Rows from block 6 of a small self-supervised image encoder, named by matrix and row number. Rows with one number belong to one channel. Each number is 50 + 10 x the weight over its row's rms, rounded and kept within 0 to 99. All counts start at 0.
After each channel's rows are labels from the 100 images, of 14848, where the channel reaches its highest value: "top examples" is what is common among them; "place" is the part of the image that holds the peak. Only what is clearly more common there than usual is listed. The data: retinal OCT scans (Kermany 2017).
# convs0: expand pointwise conv (model.blocks.6.convs.0.weight, 96x24x1x1), inputs 0-23
# convs1: depthwise 5x5 conv, stride 2 (model.blocks.6.convs.1.weight, 96x1x5x5, trained with AdamW), a 5x5 kernel
# convs2: project pointwise conv (model.blocks.6.convs.2.weight, 32x96x1x1, transposed), outputs 0-31

convs0.54:62 61 50 52 56 49 50 45 34 53 58 49 47 61 56 24 42 57 69 62 55 59 62 50
convs1.54:51 49 46 46 50 48 52 55 56 52 51 60 68 70 61 52 62 72 72 62 49 54 60 57 53
convs2.54:56 65 42 42 47 58 46 36 53 46 36 31 54 45 54 47 53 66 53 56 48 54 49 77 40 67 45 61 55 52 45 65
top examples: finding: normal
place: middle right

convs0.29:42 49 34 37 60 57 54 49 54 56 51 29 53 61 65 45 57 47 52 59 42 55 72 61
convs1.29:49 50 49 47 48 49 55 61 60 54 47 58 74 74 59 48 57 69 69 60 48 52 55 54 52
convs2.29:53 53 44 58 33 64 59 50 36 61 36 43 49 51 46 45 37 54 60 70 67 53 58 44 54 47 53 40 69 62 50 37
top examples: finding: normal
place: middle left; middle right

convs0.63:57 47 52 42 55 54 53 40 27 49 43 50 57 67 56 43 66 52 66 50 43 37 69 55
convs1.63:51 53 53 54 55 52 61 63 62 59 55 56 59 60 57 53 41 36 39 43 44 34 34 32 32
convs2.63:56 45 50 39 75 57 50 32 47 51 47 48 59 52 47 33 42 72 50 53 63 50 52 47 38 71 55 59 48 53 62 47
top examples: finding: normal
place: middle right

convs0.41:53 56 45 52 40 44 51 35 32 51 43 54 42 60 63 40 31 37 40 54 53 35 67 48
convs1.41:53 52 45 47 51 46 35 38 40 33 46 32 31 29 31 53 51 43 41 52 52 53 51 51 54
convs2.41:55 55 43 58 57 42 58 57 50 35 67 57 44 51 70 66 54 45 60 47 50 60 62 35 57 59 38 41 57 29 57 43
top examples: finding: choroidal neovascularization
place: centre

convs0.49:50 44 45 39 57 36 49 61 50 40 59 59 35 62 44 45 42 50 45 49 58 33 71 66
convs1.49:45 48 44 42 44 49 47 40 40 47 47 49 49 48 49 50 60 74 73 60 48 56 68 68 57
convs2.49:51 48 36 56 30 45 46 47 46 47 58 63 49 43 35 42 31 55 38 45 51 47 38 38 47 34 38 32 35 47 59 51
top examples: finding: diabetic macular edema
place: centre

convs0.25:51 41 45 45 72 36 44 50 50 46 37 61 44 38 61 39 45 38 40 50 58 58 59 69
convs1.25:49 52 47 46 51 51 53 53 53 53 51 57 69 70 58 48 59 74 74 59 48 55 60 59 54
convs2.25:49 48 39 44 42 43 66 51 37 45 55 54 54 43 57 44 43 57 50 67 43 73 45 52 38 53 41 39 61 31 72 52
top examples: finding: normal
place: centre

convs0.13:41 57 45 67 53 47 44 50 23 51 37 61 64 47 49 37 51 36 51 52 51 44 66 50
convs1.13:54 52 53 55 55 49 54 64 63 54 46 42 22 25 42 53 57 63 63 57 48 48 47 47 48
convs2.13:42 56 54 42 22 49 54 40 54 43 43 63 44 46 45 55 36 67 32 53 50 58 53 47 43 35 44 48 32 54 59 45
top examples: finding: diabetic macular edema
place: centre

convs0.85:38 42 64 49 40 43 50 50 43 51 50 57 65 39 57 53 50 71 38 43 64 67 41 61
convs1.85:48 48 45 46 49 48 44 44 43 45 44 36 33 32 36 46 34 33 31 35 52 45 43 44 45
convs2.85:58 45 60 48 53 60 49 66 49 49 60 50 46 45 51 48 53 37 43 48 66 44 59 55 66 49 33 82 55 52 62 61
top examples: finding: diabetic macular edema
place: centre

convs0.50:51 60 41 52 51 52 41 41 51 71 74 40 44 52 40 44 59 74 54 46 50 51 57 45
convs1.50:51 48 47 49 48 52 49 51 52 51 49 56 67 66 57 47 60 75 74 59 48 56 65 62 55
convs2.50:51 52 37 54 33 59 40 63 64 43 65 41 56 65 40 57 46 59 54 46 50 38 50 43 45 56 45 54 66 62 58 72
top examples: finding: normal
place: middle left

convs0.42:57 48 52 43 47 60 39 26 32 51 54 45 56 48 41 56 57 35 29 44 57 45 56 60
convs1.42:51 44 43 44 45 51 50 55 55 50 48 59 76 74 56 48 59 59 57 57 51 44 34 33 45
convs2.42:66 60 59 39 62 57 37 45 50 56 56 54 36 55 56 60 35 45 41 48 25 62 59 56 60 58 61 57 62 48 62 52
top examples: finding: drusen
place: centre

convs0.46:55 54 49 51 48 49 42 20 39 61 49 51 65 62 44 60 59 57 52 63 57 63 53 58
convs1.46:50 49 46 46 50 49 52 45 45 53 49 56 60 59 55 49 59 76 75 59 51 57 66 67 57
convs2.46:50 32 47 69 50 63 40 29 53 47 42 49 38 55 44 45 55 43 61 31 46 59 36 56 47 50 49 43 45 35 62 39
top examples: finding: normal
place: middle right

convs0.40:63 52 37 44 45 66 48 55 43 41 61 45 44 62 38 40 53 36 27 56 63 47 58 50
convs1.40:51 49 49 50 49 50 52 56 56 52 48 58 71 69 57 48 60 74 72 60 50 54 60 61 55
convs2.40:51 38 51 29 50 48 48 42 36 50 64 49 52 53 61 58 50 41 37 48 35 59 48 47 39 35 61 50 52 55 36 75
top examples: finding: choroidal neovascularization
place: centre